Weights of a small image denoising model: 2.46M parameters.
Rows from block 6, named by matrix and row number. Rows with one number belong to one channel. Each number is 500 + 40 x the weight over its row's rms, rounded and kept within 0 to 999. All counts start at 0. Numbers have three digits each. After the name is the row's rms in percent of the matrix's.
# convs0: first 3x3 conv (model.mid.0.convs.0.weight, 144x144x3x3), inputs 91-97, a 3x3 kernel for each
# convs1: second 3x3 conv (model.mid.0.convs.1.weight, 144x144x3x3, transposed), outputs 91-97, a 3x3 kernel for each
convs0.39 098:485528473506513461469454444404490466472519516438487516476508532488539503509510454490497521503490498467500457488462498492482518503526510483549548507543490541524456545570506513502515474454470
convs1.39 102:511514523534538512492507444436442472516571531541556538546529469519517486502506520471471485481502485453467442554506536455380441513469551467508543456499506530548505473499561449493518547533543
convs0.40 088:487513543525541557513521499450450467495480495481482456517518514518500524495500555474506506505529508486500517560564557458472479428478476485484483485492503506511493559555466523522509484481498
convs1.40 092:497480430415465507418460522545486444542506451511493469528516494486448466432428455440487502463501508504516503506468531492461531468468492542534513550546482510519492545517543511483498505466503
convs0.41 087:503452411505482426519473395456427476477501597483556601456520503486495474479454481495501484501499543520511533471522535454494559438492531510502483481489446501507428412471480423433524387372454
convs1.41 092:559563505499493485548504471508489497533508503529532490527469453519479519499484550480512526521558548514535524416458498445469488441413434532530483507496447527529486587535501515487472462446482
convs0.42 097:496457584452473627462555622588542539564494539487500518542550489506521506450487500456499495467501467507516494580553490550578482412493443431410515436453605473517644534556502555560477489453428
convs1.42 095:465524542481526477477518445547529484500488475503500507480437481497518521560536536504504480516508488505498528517509432515468389492440387432476482463519543494538530515492478458500503502535549
convs0.43 096:541475469489505579506517528497493472477495524444439434445483428477497526550562530496487487534536521568569555594622593538498497509505521471507420450481510539541558577544586481482493465477425
convs1.43 097:480470424453478465402483475632561538529459484498460504495493424472506520491515523433411398513464455574505511487474475557517511468418425419445474456486492511559555566601608502509522495440455
convs0.44 098:496600564511560510451496505507513496508528530539466483521524472504520473500492501491507499473530508477540547528495527512510569563512540455493540439469477507466439515472498478478527478522578
convs1.44 098:455481471444502460488527472554527484528511431550475414460511502451500515513519473410466506411519584408502569553518482488479472539531473569528492524424414584452484527533490514547511528520521
convs0.45 097:511574609475519506491483460547490521470504525463498491476502561500499537474520511488469525485445525527480509531505559554506523459443510518518516495541496515572448531530545522563546485486553
convs1.45 094:550506426538496391540526486504573579536511510499466482477457513499519504515509484501465477512472416531478466502530465469552494496490491485494527526531536483513550526498495544496493592561528
convs0.46 107:481491474480512506472496516551548523575502469525479453509520512474529512484545523508495513545547554559586604469461490459490522449453495526478470516494495496491470501515498544449412500397402
convs1.46 113:521523528510495528562543560440492505469501519485497480456457479471478469542541532448423464450432437452415445436420397448424430472450492492455405506467416448434399591584585581561543557565539
convs0.47 091:476481492540512510541555566490460453493495497568542543478506475516496502517499480510480531534520551489458463479487532458449485488500501548509549529521553480475545529546503518525516491501454
convs1.47 091:535510535566539512532521511544542532501494504471455478517576525483549492503527523530515462518542514517504522564527529527582553483553562454470503491522542472449496513520571490504532512509499
convs0.48 099:478531488508498416491447419439467476526544478481461406484479478520536475557570507499493506529490522489490505464435456450408453505480485470551549476553547571540538474496476482497474412414436
convs1.48 095:461504491497573563455552549527512548448478512460516545487506485531506449540552553501549567524529546498457494488500583505504570596606610449468561394512490482573523451482535469536589487549593
convs0.49 100:537506492558485500545482536434460493469512483488508491487503494508516511471458543500487482485466470470440462542525538533533522510502484499489488481486452462502522447513497504505527560532538
convs1.49 105:522463420539490445512483439481495492530509505500493493616621611486487476392356334494524527506565526505542527492515514499483482507494481545545542529511547511471522606582517577519492516465477
convs0.50 111:491477431478535527506556542508502515481444487500474531510479476519540545483527512483479463498477497478552586418482521447483532483533586530464425503482443595531471469498535559556545579536475
convs1.50 103:368408384406497474353445450542510455505494463468480446512521519512514520562631550508553520520541520496504488473517532505540536445503563518519534540547529510504508548497461509483469486485479
convs0.51 096:505507510512547463475505402510458433534519474541537543482500510505535565551540526497485495443429485440435469558508460568500440538527454494523517506507521376425465484532562505519561560500439
convs1.51 104:482505465468496498513524547499493463519518491535543507505470395518502479540535482485437503523471461538525475498486515543512519564508512459516473491550484393451463541502509508507478498521532
convs0.52 098:521556570469496508492463433504485468512532510508537532492548485498556550444470510482481457522518485532524513560486380585504401622534479479491479517497484574554500480537579472514572423483540
convs1.52 092:592540479562506491564473457509431500558474466476484435478463463496504482429479485459476536477494482507502485524505389513482438573495443520428490522441515504428523497508484481522510513524510
convs0.53 097:495523565486513579424457509503472513494490504541507518521590540457548459460553491557540489492506489493503474519511450512479430498518472482501502408489486431467442472469554465450539519485551
convs1.53 097:468504418481560470452549452556504438588557473471488477523522394535517440419490548543560486520551522507520513572547461528570501527555481535451454494445474517509560470488521451505514466472510
convs0.54 104:530517538499485498494462496502498508493506528492482489525509522504493495496476472506541518488533481488508459540497445572523451535510458493452503508470472501462472506494484493496482519504474
convs1.54 096:504485482499497477512522479511513548496530581473484538512520548482479507535523496538464473556497504520479496620456391588416353544442391515541444516566481491524473426487484459505517456498494
convs0.55 089:525468452490463459462486531460490504487500545465486519500492488510540501482517500471462459486515491560556542505552552462468482461435428522533506505513488522514499517505479489535526445476497
convs1.55 096:553568510527512504449426496497454441517511547550563551519449461529505485493529498480490440457496443518562527552529499539509471505475484418457493445485506490489511514511548505476493510470473
convs0.56 097:457447452436429476405411488460460503458546574489549561526541497517572516544585513478488482463518492422476470473506486488521514455489481483497445493543483450470427500496500542510508532491508
convs1.56 100:479500483492524529478536549538526480520503494484468494406456494464506470523541483471513467491530468454480439513550481588601533512527493454445461476502490426459455548558513535528466495500443
convs0.57 094:479457557428518618533612535524494565454515526477491453525465447502512528508570522452499526470513480495498569508551549498524494442503492438466467435472543511601645442421417505526520515506512
convs1.57 096:392431498416499574355461533535579504540584524540566586543522503581550480542602536508536508531522469512506490509533536484484476450432471380487488460504533482570603511535491455500506451537514
convs0.58 089:465461516494512570509481593455502517473549585471541534466536530477506504455471527500527510495507522441483517548529457494482463473433470479506560461446512437398446446464462470526482492547469
convs1.58 094:546505483540474446543487488520423491449439512418471547511522562486522547463431475528497488482511491465550516496430489523514502470546498409467506433500542448416502433504450464524505501514529
convs0.59 106:427462527483492498545497516519462463493473427515470460523490512497506472475471456395441499490522524542574544401479558433496563477563619446433493512529514549552512573512451517478492484466501
convs1.59 099:520501482536520547540527518516484451488479460482473471538537477489494465512493464461454472476504489493545512375446464433491498435470485453463497440492486482499473511496496516508480527530521
convs0.60 096:503515525526480473476482510500530514511551484498500515505510487548526475430443424520470512542534509519511471412438422555519433526515468508552525505536482511487479468470437468495492491531592
convs1.60 096:569498511535501492491479530502503500503502512417464527478474420535525512448506518517488492531465520488466524475494433484494510495520528456462394548487414596505453497451539445509597407477476
convs0.61 093:560563510546523472535477464565577565526516501509477457519554529524549537512498470462467484461465459451453432427464461529581553541592550518558537533591533558581521552540609477511601504544625
convs1.61 093:485461529506481525514466478480509502509538523463478505498493532473428468359380378553541525513472462563494488465452425480426435506489521465514495510535493535559504494507514472491502467469455
convs0.62 108:542505514530483540514465515638460400577417393598433368460479507488478505538499463535463463540485486521468470510505530508483489474471484503514543472496511472513495513523499488542510502526494
convs1.62 098:538503500573515492564496492599554506574512472573503513496504489512518518514538563494450496477448489538501556461492561484502558363467576506540530497472481440465481546522539546497502626513475
convs0.63 092:503516503519480473477405411483513483499512502496515504498501459501481453571577551474539539461504483434425376474480515468444472520501479498504500494488480509512481421457463456489496432460446
convs1.63 087:478461398479476414493504466462450492495509519510531478525494462493486491567573544542545529548549577512472511516546497482449479567518495482509530460542510453538496495452460458476497497557546
convs0.64 090:571504473528541507523527485494477476541524508521520461544565537499464489523539531470546534475488504456420438474537565481475474460441445559581501512546483474511433436426420494507506484510497
convs1.64 094:502494434501505454515509482453437418521506482547472459481405337531502403500495464511506452498500484510499519550526465533544521536519511523506452499481470461436480483416451506476482513523575
convs0.65 097:465495472515515494575535504482527449519553526510561549487521484489510514533603588513517504537545501466546504500508478534547512498511475489515492493481487487484490528483550495498501422493491
convs1.65 100:437434446487483466477493495511474483433447483423444458475475504496549553525563543491533520501525501492503466526504454504526493456500484500535517490532490446473459502466461546505522594556519
convs0.66 104:463465476498464481528481498482498499490483525494475509516542550499534440467444360498489473511523503522524464519488456477451439506484463541528529518514489494478491445451450505509502521515515
convs1.66 104:498468486500496527430461518516530631397461518456488508538538534468485476452463432441486480482478472562558517533536547539497455543518488560516579487432519545491547408449483461499501495520493
convs0.67 104:501491492489485508473489525511504519479470481483502498484548510493554503470511476523485454513525507492498489534518486519530505456454424535552551474501510428451473465506527474516488460523469
convs1.67 092:496514524545528501538506526519489481501480465529495480483465482495510507505510486451493487482503503491475488524562548428403384444418391512506535493448445451389417469493506504529492511506474
convs0.68 105:520539517496547535500526569531533504494455484515498594477495504495471533463476560493513483506476460476486454439489462465507426535503372502508523479490515479492515502486488477479487563528462
convs1.68 113:538510516526520543524502524549553612465471507442456454504487542532527507515456445509506504505478439512484406480524496473503466456458449482506495498501474539517455539488493452433461394411463
convs0.69 096:458471491462482484538514453509471431513515459545515464544561496500531537551551499552508541533442478464476485462418423506469477520519497544566527521511485450456473524519491491489485506506476
convs1.69 101:396489604520552593501521521452475475482517531530530540497530484534503512515434453546535546512476527527475495512524515461486477455518500511508548524507511480472455473500522536538530549545506
convs0.70 114:491461390508499438516532497529531518485500506482441487531496462513545481506493486550503510519467487455488506443480542478483529501503517490471422478432435540463451503469492512488482535515477
convs1.70 106:376374353474502517422452501443483424457500500492536524460493448539507496484489520507522515499504523505518523464492459500562512518555547477451491526496500555574525550541501484475490455456460
convs0.71 097:504513505510512443508447392431508499505574526510499485477507471487528475475482446452462449446475486487519527433450406419486501421515567514483472485501467479493472471517473510522484476456428
convs1.71 099:478469491597507488582499439447478453460511493422482476514468502544539523528571523521480489525506499502519532448449394428465488503538474435479445428522459409470431486491500461470480475488478
convs0.72 099:522484503471522518504545514502476541498494503486473456444489526452525507469536468473541516494528499537551513407492536447533579464544554546468471536471506539495495505467412571499406569498433
convs1.72 095:478495477478523559434485541444497526456511526458518551503487547473469533464483522498492511495467452563526472442464479455500511475505503507495530506479481531530539480476478465488493473488496
convs0.73 103:467519546427499508452517479470460456488509502518503496504515502449526497454542520533520495536505502483497487532496491509494550472476519425462524401468523490508510564430411495452441511506497
convs1.73 101:530481449518505508477511484484457469512489533570499550311389480406440481514500451537524448550569479507520430468498509519534517496528493408509569449507591451484562530537555519531523525513469
convs0.74 099:443418464528542493598541486458417401456494505471486514497424426505501498514506488497473470458401415523522583538527501467525545486506550517541547477536508446483476407392421495491465495526465
convs1.74 098:406452472465499502538486453527488462535536514477494495500509526498496506544558556508510544538510564519523550535506453511527508505519512535531552545513470500508455485519492508518526550541496
convs0.75 100:525485479496474457519473408587552568533449461573519496558581539543545498556576516447477470489471486505465502476515497512536519498514505533524525530533536548554530497493535498479516485496563
convs1.75 103:517490493496487490455470498491517488526517475505505452526514499454455462447462454545537577513512545573564588398407434421418424425430421516527568503498547482492544485483459486509496519513494
convs0.76 096:461503505499519504529508506428445415486549526474501508528535543489462510491430461498491464499470461445447464510523527506512533448457494522516540517507530528512527474515484511556524476477491
convs1.76 092:541550527522559540494521525441520569468528559507552534475516543443485525468490487509501527489491500477476468510495544480499528482498525475513472516527449496465434462449484456468509480487498
convs0.77 087:501477433507455410490448431515521503514519506491513512515505469530570528482515463557454481500426493536466522487526538470535530463476476508475430492460431515500455522494504495483486496485478
convs1.77 100:505479489475447474498477510490464467476468488489476476522563567518553556555523488531526501540554522559560525493484483496498503509529518539537549489496533507509513497484497477483496461500516
convs0.78 097:498483474523534508546560528541515496507493546496459520527537478540531511549516490516515503495498492493527503513541582453473522405443458492516540432474513441443450471512505500519498530556543
convs1.78 097:508486467513504487521510494484516464439488492468457463466478471527522455507533446465509515542549535554538533454505577451511577434514563525527544470518557453513558509522584509480471520482480
convs0.79 103:509503515493495477487478473504462442519479451522458439514499503528506507563538498542529565522465458528528490519507555466461570500458547518480502499473525520510539491507470511553501458485429
convs1.79 097:468485444475526519492518529482490524495514491518530492501515499456478486481499477463477480461477483457480451480480551493497557531525570530511568550504470478501504556475501498480504496489521
convs0.80 097:476457472493492505502511555444449457491502480497510502530500456526550519474553526523489514520524531482468452456448420444448434491545549453455418467511488511566553486502571489479538499499515
convs1.80 093:550514503526522509475515494449503491541567523577540493462528494498525493502485476593576527458472486442452463397434487538584577555616576435372418528477459557572547534526504497479498470495536
convs0.81 095:413468490478476437484441458569565570534484421496454419516502579562576545539487483554536505499493428471430389470479485523547542502495489458506518456487436494484472533524389478490486452559539
convs1.81 094:488483523497553558534543540550538530423461503489548539544489508448468479382441444595534503537485485527511497491473478481468504502475470472455542466478534457487513490468522435471519426489494
convs0.82 097:466511549482525603476499640513541525600501521563486507517539446523521501549591511501447463482462479473476461412480518414481465445492432508507498496537565480541550481491535457435582496568641
convs1.82 096:439450532428466527428490514437460475474478507515529526431388466429445488507501507450483529455501513507530518501530490527572504521528492519469489500499489499502496471532487475478509461505551
convs0.83 095:456458549429442525477486459456496496456544554457501527435471437446517526419522564469490468466451429570530496456494433469492435508490488520538518459474515423463517453490507394379438446432415
convs1.83 102:491503487500494491514493473519513519501463492467484521464516566486516535546537542506474451520531468469502477459534507479528516543545512475518467471505487494486545486457425484549466523553477
convs0.84 100:455447473543494524550478491485481481456492480491512513491528517472526516450485522461506502459546564398471542497481522461466514483476533533548546534550545520500484506503524505495495514491494
convs1.84 098:437445455504518494451506479517449469554485521542539604494470514495474476514500433495495429477479405459441423678564591585496552531473540447450587473485595562559621458502505466488481469472461
convs0.85 087:544538516497513518458510506475526510524552544478508521540543543485485490433440474603640602523528539525498555521501542540502515499491505534581545487507485477532539395442437467449479503507507
convs1.85 096:527520493519482464512434393495488518557544540562557520454469418499514487537576539508511519485503527496540560537555511517522477490472452571486493571503483527471476477419453505454476517486503
convs0.86 099:514548473518534364539496324489498470526528462557547488417459481429509547452567526476528568456518563453485547602489487561494488506502508482548588486564567476546490442432408444464431405482472
convs1.86 104:484528568476504582472437537516468469542521492519533507538441480548473521538561578496466489456468515448490538519514467520471470535479469413494498408478488388409437550538569472493517527523491
convs0.87 107:448439460451504433487426386555502533504500484559503506503505541497542475561531375507489489477468468536532522538513496461474507454532534531543554395497510423444411638542492521490476485479497
convs1.87 099:520549543499540517548550519375413405420464461426466487468482448511521471534589513521509471521514516503536527420457528556569551522492473544504546538484467541542507536501532548538480508475402
convs0.88 095:497502475508487430526460392473508468469529467521509475442509502480552492512546482496510515481470480457427470515482532571511544562541514442529534426515496418490463487519527531523509529546501
convs1.88 094:502552556505512530505462460467447416492474468460479455500467456491473487490489510508483459501494492495481490507500447508467418458459482492512479524517457477475459507456447491470475514458470
convs0.89 093:434432549433420534407455502549527553510485540515491465455460483510473518504466502513514511499505522481447441556523524550523548518518533458421443451390475469447519578571556543482530542446551
convs1.89 099:448475502434507493444475454489463410539479426605548490365469475404469506428434494523487536494458528483469535536493459490481481428453479461518510491500536464477560565544535525514503503474463
convs0.90 107:509507512482476472475491498391479453447507521446514519535531502514521505427448447450498498454502469441464424506492489507507498506486478532530514532506500519495496468478464477529533445478492
convs1.90 109:512466498513479514567496516489528526497522528496508531541520509549536532495491471483515513472523539378456466490507501488519526493526545499493401534518434501469423547515533498487513453453525
convs0.91 093:490482457488496497512501517507465486515496515544500508535519461539514457531483457507505491482561499412526500544503469570512462532496453458493438456500468495493489521493468515531461502556499
convs1.91 096:535505465557507444525497486485510531484510518467543527481539503452523494507511488491488523491515544474503522517500474519486477524477470506500445511545455447539494516459458514500463484496508
convs0.92 096:450456464460419445474390439546519524542542468497511427579543471530542503485509460531510497542518479515510466532511498521518495529519459485502464481517501500508497398433471451492499454449464
convs1.92 101:476502466483520499496517526490504476527508486569549547471481463539548513564595550461516528468527486454506469543561549541505478437467459530466534486496523481541606486474461476493449464492507
convs0.93 094:491534547445528569466512522510469549464482572490489537505532482538528517485472430532511497536474481499442433458492441484491444438441407528587556511556521512611587546537509532522539495544585
convs1.93 103:461487473444496464389458440434465435473482450506506489492483482508519504494493477480448503491487519502452522506523535526549546455494492475519490491512487536502458523516498516537529532519521
convs0.94 095:442466480443451534450460444486518486491516541543571526514488467491476467521553493507494460510457492493479517433435436487478424566513512484442429455405438550565478446431376470522505501583495
convs1.94 103:425427444446503540463496539412429434476484477554559518534536488521530518524487474488455520515477531517473528509531501478528545499492444469505468454526547468623570447445482485455463479460475
convs0.95 099:493478503455502565523534502570521493562465436545474485527522491505552493557539476511436403514448466514484496491439411458488472464540509547505478518502493462445424513557539515501506508499528
convs1.95 100:461461546520501550535540554472481487446457479419423391488553535489533509494562568487455487489473493511502504519604512512533422450454410570567568561574563478514479480443485459458532499521585
convs0.96 101:419493484504574516491553488382390398490503498492496510493494458473485486519548547515497510513490535556501513542517506484431491472435498499513537477519519520542541447448402537522412533499385
convs1.96 100:518564511496566524450513486472484471487492492460499524423478497461487522495500530529477484518456473541495482575511487563492484620592583533575470512550464516498460460518591434487527435485532
convs0.97 095:498571583497495521459443485470486544537481538578496433484528567472505525434491524499518500449477492428441477489519501547528515544525463482492516504501461468470433481535596454456546538483557
convs1.97 096:566549518501514478459469476503507505527551499484507474537536529488483505418415423567551591531501583512523566462443481498466483536535544458480508473455463527501465481492513491529537447462525
convs0.98 124:528533489538511489504477503474488497476459494477478488528546499524510473439440426426452421466524479466515485433463463426522486417468444472526480521548487491515472472504509471530538485527537
convs1.98 105:512524519495488491490498539505516492521522487574558525512525517518517515503483457464525537535586550555601536517536497524546542443504512487468464480474494477481478496504486484524490472497505
convs0.99 098:545516521515469491543481464514498524514520546502513509445453450383408390320339384502450443487450461440426469524493488520498494490446463476493482488510499491494458541543495514505470555552528
convs1.99 096:490482446532518491505475476514475492490464477495509507447440460586511501524411427441433448471466501508495491463466476501515484481496464499506527464449466503484499513551527504509475458473474
convs0.100 098:526474524500484514468463519475483476477527508501514492514461536526506515473493393534510485515486478508522472487463516467444515503491496508368383477359354480436340462483561477454521480436488
convs1.100 098:518478394451473430467536404491471486545482511568490511523536426538527433571542500524533493515544519509510497434458476508544528506524537493503481494514490512561552561532530553526479461446470
convs0.101 094:487480568450451537482483518516508500491508487484467462488496513517545497507567528473492472542523501539545534503499492518464434480463466480505550470507547513513526535550531498511516460459439
convs1.101 098:530493494591511470605516469530533548487513557472480527464470444504525509539548571540517541489477490472485518526528525498498518507490488499456458454430485463438520450477486460526539483521523
convs0.102 104:460486588480506563493510590466448509507460545534471512455459475477477525490474554474490513478507532460520540524510472508511458486494487470420578452444639450461655412502499447544529496547498
convs1.102 101:542494571600534574612484478461486490446498484453499506550550506518530510522523505525545488525524460541536471526447541532465527551484475514535584488515566442523559413453443448476457484468454
convs0.103 094:509459443454533469533599362468462463493551567486550555471473450446499518496592511443475499475456471492498539468498527490530548445518568464451447483445449471445354461461478416521498503486450
convs1.103 102:491483390546508445475500464499513512479516501489464423529529510485496513498469438509491509528575551547553529531563506512518481549556521508540525524481484470472485438474571459493544483481432
convs0.104 097:499476436463407442466475536530502513495463535476497484516529458524464429481425469503509475529478453507470460476494472566556483493467437476486474460453454503475477271410495499500537524546527
convs1.104 101:563558505517545476480460505557546497519477515501491532696605527604553501503424405484516466516515512485501524389472495451513557494541507566501469510468458439460455529559513503532482499478451
convs0.105 104:508485498497496482505507491420456444496523491481529505514544563439482496326388381457490485457515498398440458522500504497474513490498532543539505525520500531519493487492518493490497566550516
convs1.105 107:460481514484516529460482495492508541476492522489497546517564562470512505448473463456501480444505505403450470548499518515449456524468464574526511551492482590549540436535573409530561397478534
convs0.106 108:447447463512487453537497464468464494451488493472457466429422387479542478574655538463464482512500504511521527508484475477490522477461489500513517503519531514527544388402457436484528452514582
convs1.106 101:519471478518508518519520476529546530450523548451470531471520464474503421678840718481499512487508547501537552523581551511554551465452487528500474528545496484532471494490497509532514568581586
convs0.107 101:448448482488486487486504474466464447452444482462480452527530489531560518426470488543513528495505540433432480532480523490458485458456500509494479475472488446489535317328328325380384324392398
convs1.107 109:607556478546510537487438442511545512506545492477532482461440505532488506461459487515541553511514516490483496527558542492503463531484437537557478509555493447469507498505530477475484490450457
convs0.108 109:460428533499463497502505533534476474552516512488501519495517512522508454508571490507492515522525519499513491489523525466446459524477432494512574462486508464467483504416343535439456541488520
convs1.108 108:472451458496506494451493527548580548498514466500465492634700685479573517410513515486515479481513457503519472483429395542511427523506489488516535416497525461451461503478424498485437467508471
convs0.109 101:489499496476519488458528547525471444481439467533473488503506522466460543484505466494407456514469487445528506441402426514495443481531461423448463505482512514433471500535497425462468429496492
convs1.109 108:479460476538567516438484559596565579520474461515490449527516505537517474460443465491531482495481503536494505502577523435523519470483451487488520522485483477490432476474392506506442496565502
convs0.110 099:510523550499493505475468509500508496456464474471478488508512482500504506579534506521538540475463503402420473501468459520498472494486496487480479487508507498531523459445431518499457506509464
convs1.110 095:518467480498473469540495493560468463575487470556542526509438453532484481544463506474480464496489493524520536507505411553592500571631583467514487480497465536538481534518547526516502526531471
convs0.111 098:510489431527507457528538497500509547484500537458476533512565509480541534466504499566552468538517467523520490530569518505530524509495497508526518424471508421444517527448455552500482551520464
convs1.111 099:522467457581520531521468517402509527455529561424544588501527469512519497473473500495476470548465413608500408503498506506511532488459493451496616441499581462505524525537531496512518463480519
convs0.112 102:539497459556505478521472457522501460507497471496499469522533502533552512483491478519532514443515570430490558510557586464537586383495570501529522482498517446480499476464449497506516511532540
convs1.112 096:524496510532491490542504484454472434450429430508524524511525500483488499445503534475487518489483522473458488427490580430491524380452457504481490493470433448489482528515562519534534455474477
convs0.113 113:418501523489491534484488667451527514519483513525479489430471536454473474457425581479490501484486529491493482524517492505519436502506380472497527472505539487498611396459468438475465472497492
convs1.113 107:504504528466502545471484505483485467447495465473493473616498449439459499456599768486492501538540549546528506523532531570586541527541457541494462490476437566476457501534562517525527524536546
convs0.114 120:515522501518489483487455484476490511492490519452480492551541522542484505498501536432458417481514446456474435470498494478501496477498473515538547514526534492515517512505496516532521497512507
convs1.114 091:512517487475517528462506549462498504459513563480542566518474534477464485493505505504510535501500547474484515526520502506510513493493523521538534497548512477526507453486500485501507469470468
convs0.115 119:527546589511484495499452482528479507503452458510449471521526491510530524500475471467503518553501495596542480552551499463473449487514491451529617418537553370533576506534559480515510493509508
convs1.115 112:599553609554486561551525533525536531526514502536506459471526532500509524461470512491513475510559508535522517539506528538540547459469496487449488485502528468464502498517516517513498525485462
convs0.116 090:452463473496500475506493457547535596554510553510507557538578573552512500496444407469445439490441430427421376418470466494488453492452412508511543540504526530540550473471508456496547496547564
convs1.116 093:449476451490532489521553511466504541502551537553558554608554561526474475445401399595619580545561557543534564487492570561581550556570513511547558490520522496523527458451450432484479478461439
convs0.117 095:459522619469497580546507537449479590482393511555420351518495501537467477551443465542562576443461493434427503493505522481534506434500484482473522543523510534568498554525480506499422480502463
convs1.117 097:463492508410460471474536461533554493503523480455473539486472516485471498465493477507475514539495484492528522465512525459485522485482503443499546463456488468466436580476451569496446533504469
convs0.118 100:492542507469496507462512541503543594457467527474499565475487466529496525568547530497468466510513535558532513469469438506526519536534537423445490487462489524519440521509540509478517479465498
convs1.118 109:496513522533538520539573569449442475456456407492538486487463503497473483547514510461457514450441485455445477457473505467466487532493520452473492519472454531494487472497466541539514527498471
convs0.119 111:499484454483482428478435326500529539497504490501501521447471464485531513477467451455541523447534521405462463519509542515493523559534570538510494540516471502500455316363309373408334347355276
convs1.119 105:518492490578510522556517481514501458500479491460473486532542509503564543488521539532545521570587544542528504519486460484470454515538519488530576448487557457512530483474507501494504564547501
convs0.120 099:531554548479456486519470460609570519495445525419563578491487489506456530481506545447448464555534491567538517458511487496551502505560525467479505502496528497543492572532519523493474504527523
convs1.120 103:402489523451540559516533522485480483464457528449508536567485468523545502469506504491449503432466521519575545432464489483484496460449468486485469526498486482478474506491462537535494580540505
convs0.121 097:509509561487494498442421426443477534520509463480468442526526494530573481555503435525485469541479468509471490508538538478486480514519468446433507486477500529525517587544506458455471439425409
convs1.121 096:420418480455461479403426489461453482468473466529532490454408413548506514503416432455498480437465468501514483506524486461485450501492478469514560495472493487467487396456430482507469472460401
convs0.122 117:425420463415427438462445425523488504488467484511470514398437448449440441493492482496465481462468492440426454582546568569518560565518533514499502520510489540527496354397341402408356339354292
convs1.122 113:546502476545520507566498447535542489514525491508520501501478491532521521556561590431464411468519451453492452447460422439454426404410389424475497434490495462458479562511482495484461555529512
convs0.123 100:463458461490459469389454555517485465470533521489524507423459491417465461514499526499476492459447491465478517473439471486462435507459534473456473427440520447500541391366470445499545523473459
convs1.123 107:603548507584511480542487470466524513521519459454476517448470457480478531495528585518519478527531499495500482514446433521497483489458477458480506491504534503520536573536541526506496529474517
convs0.124 103:442435509465484559449494576472464524498478551511504539485497534487500515509522531523522498536526492560504491486503479510521513528520554493498505462453489448439501479539519408520481409482422
convs1.124 112:382430409390453422424484444439432460516484502544508529439473522507501529527524526498502523508496471531526470506483488474471486491500485562589570523554561466506520526519510538541507522554514
convs0.125 091:497484470508488448489453403488471508470496510504458472421447490491492445558530460493505535577581596618616575453477546486493546525532561422473484412471452434461412479459507555532496554548507
convs1.125 101:475518562460501528472482493475567530527603542493503496465494513490501521503500530562529517585560489624572503557556545525482483496436470506532550494505509480524548497498523466483503504487506
convs0.126 094:452404390498450478506463497512440453480439528503493528559554489531506471520526505530488434514527483500518466483465446538477465504486490492500476545525486558500471449493481513529514521511521
convs1.126 099:513514498535530517484511494536507477529506478488478492541571507485510462490480455499510458468467424502506483464436414568530506556537509434411418514511496511545538485492510517540506506516495
convs0.127 121:530512535490520543503502563511494517519450502514459484498516489492527520454494502500492483519515540484473487450527577445494533466505547452413439479496498543585570427491524510523506533522507
convs1.127 109:406459478399508495341496491592538499533475485576527494537475483527507502516484503489500502523537503533542532500514551481552569481504524500456448530547505509552541467500482487532490461495496
convs0.128 100:415526570495569469533520346486389584482522558498535528510448453498521483519510453503498524538534571535566556536526491485529503521519481515509553494532556521563540438453432446489440416501491
convs1.128 106:458500477536516533515466503475623584543525499477473508481530454503525489527493393505462460514522488513529466556506517514483534465450532442476495478477535496472562487496526507502455472461332
convs0.129 101:549449532511439562496503555516430466451530483482473450528549481492449494469463431487487483563531479517496468523533553517562583448472460450466482397439496450468516352477510372475511442492413
convs1.129 101:530506536576535498560484507609539494554484514454436544599583537588483478504418475472493448500482467532481496526529503473492457440489527481526541496531559518560589494545570495511554484490562
convs0.130 095:424449486461490498485485535545528555529553549566547549565555514517517483486484473514494471473466488471481497489468457463465476457486480485530584469541576491507551520523532462455504437411447
convs1.130 098:524505507522516539516524531568555556547537543528518543488516542496491479495442457450479495465483474437453463549530536504519533547528542426450500436502539460485507505551510476508495425462477
convs0.131 093:462496520496499553510442444458535581424477568452448520473471530467514463450528445488526485476562551447499552464475463460494490448506533458523474538524455589552474472529558437492475417463508
convs1.131 098:344431515470483489502552497488511518490464529480450491506476498500571513473614512448498480455524501499497495436448497546514512488480484460500475499504501564557485521498511519507485495501498
convs0.132 108:489468505466472536497481493513505515531528555549529544486495449499508469514518491543512555551512546535534529519511462544539515482482482544517515527527528515517522454515475525475450514483478
convs1.132 101:470522520479500538464464497609545508540457470499420422488492508496518485519509484412432482399423490414438475376421424452489447449471468475501477520537525509509471525499433529522495485491456
convs0.133 095:505473426529506458524502420441468471458504493477525509519530558529530507576604574516469492499455482507489501454505510447494489470472433433458419451486460447469447459379369537518531497481508
convs1.133 104:625531438535461433527520486506573559511584515516537502512507523446447488525466477438418443469466484525484479477459483515510507495501521468463439480485487511462466483514492463494509492475495
convs0.134 094:404458579433454456489480469576547496500504463430418450484502515536529515448461526532532557555462491509458494507534596446463512414475575508566577474538581485539580428432447495543477444457426
convs1.134 096:510547486536577535500550525575586536534533511444437417496550578482474556433462501466443478469489421459494426496545516472543523457459460515469512459489483411423516505468402480473419457486490
convs0.135 091:552558492474517493474492472510527503508503512506445449511488468516514501459461469508501467520504473509513491491518573499513521454490537495506496465472507489479512478511493501537505473533557
convs1.135 094:522521481503501508501516526530493426518493435583592520503513505499510497501527505487466504498494498467484515476503521483523530486510517539529585526479499508481458535532525503495511495493552
convs0.136 097:495534522493523513496518530495503542500456479503423385512493492500531496502519476527496502529509539502474438476532497488514508465494480446382477475463488573604616417452439486489444508506446
convs1.136 100:346418460385509552323454493437463408509522503573598584548487470503494510512531553542548518525521489478478470488481531501538542529519483446437475450472458471523509534521494520514520512508536
convs0.137 100:469513480497512500465482515555518547503502545517508526433475417468505466511531512532547513564536513542534536453480474457467441469474449463492497475513504485504488466435405478475411441448406
convs1.137 099:491506506485479503516489482519507513521505510505499492441446451483508495562617586538565568562599589596605585463494530550568573536536547498498510487525524489525529549509509517507517583557557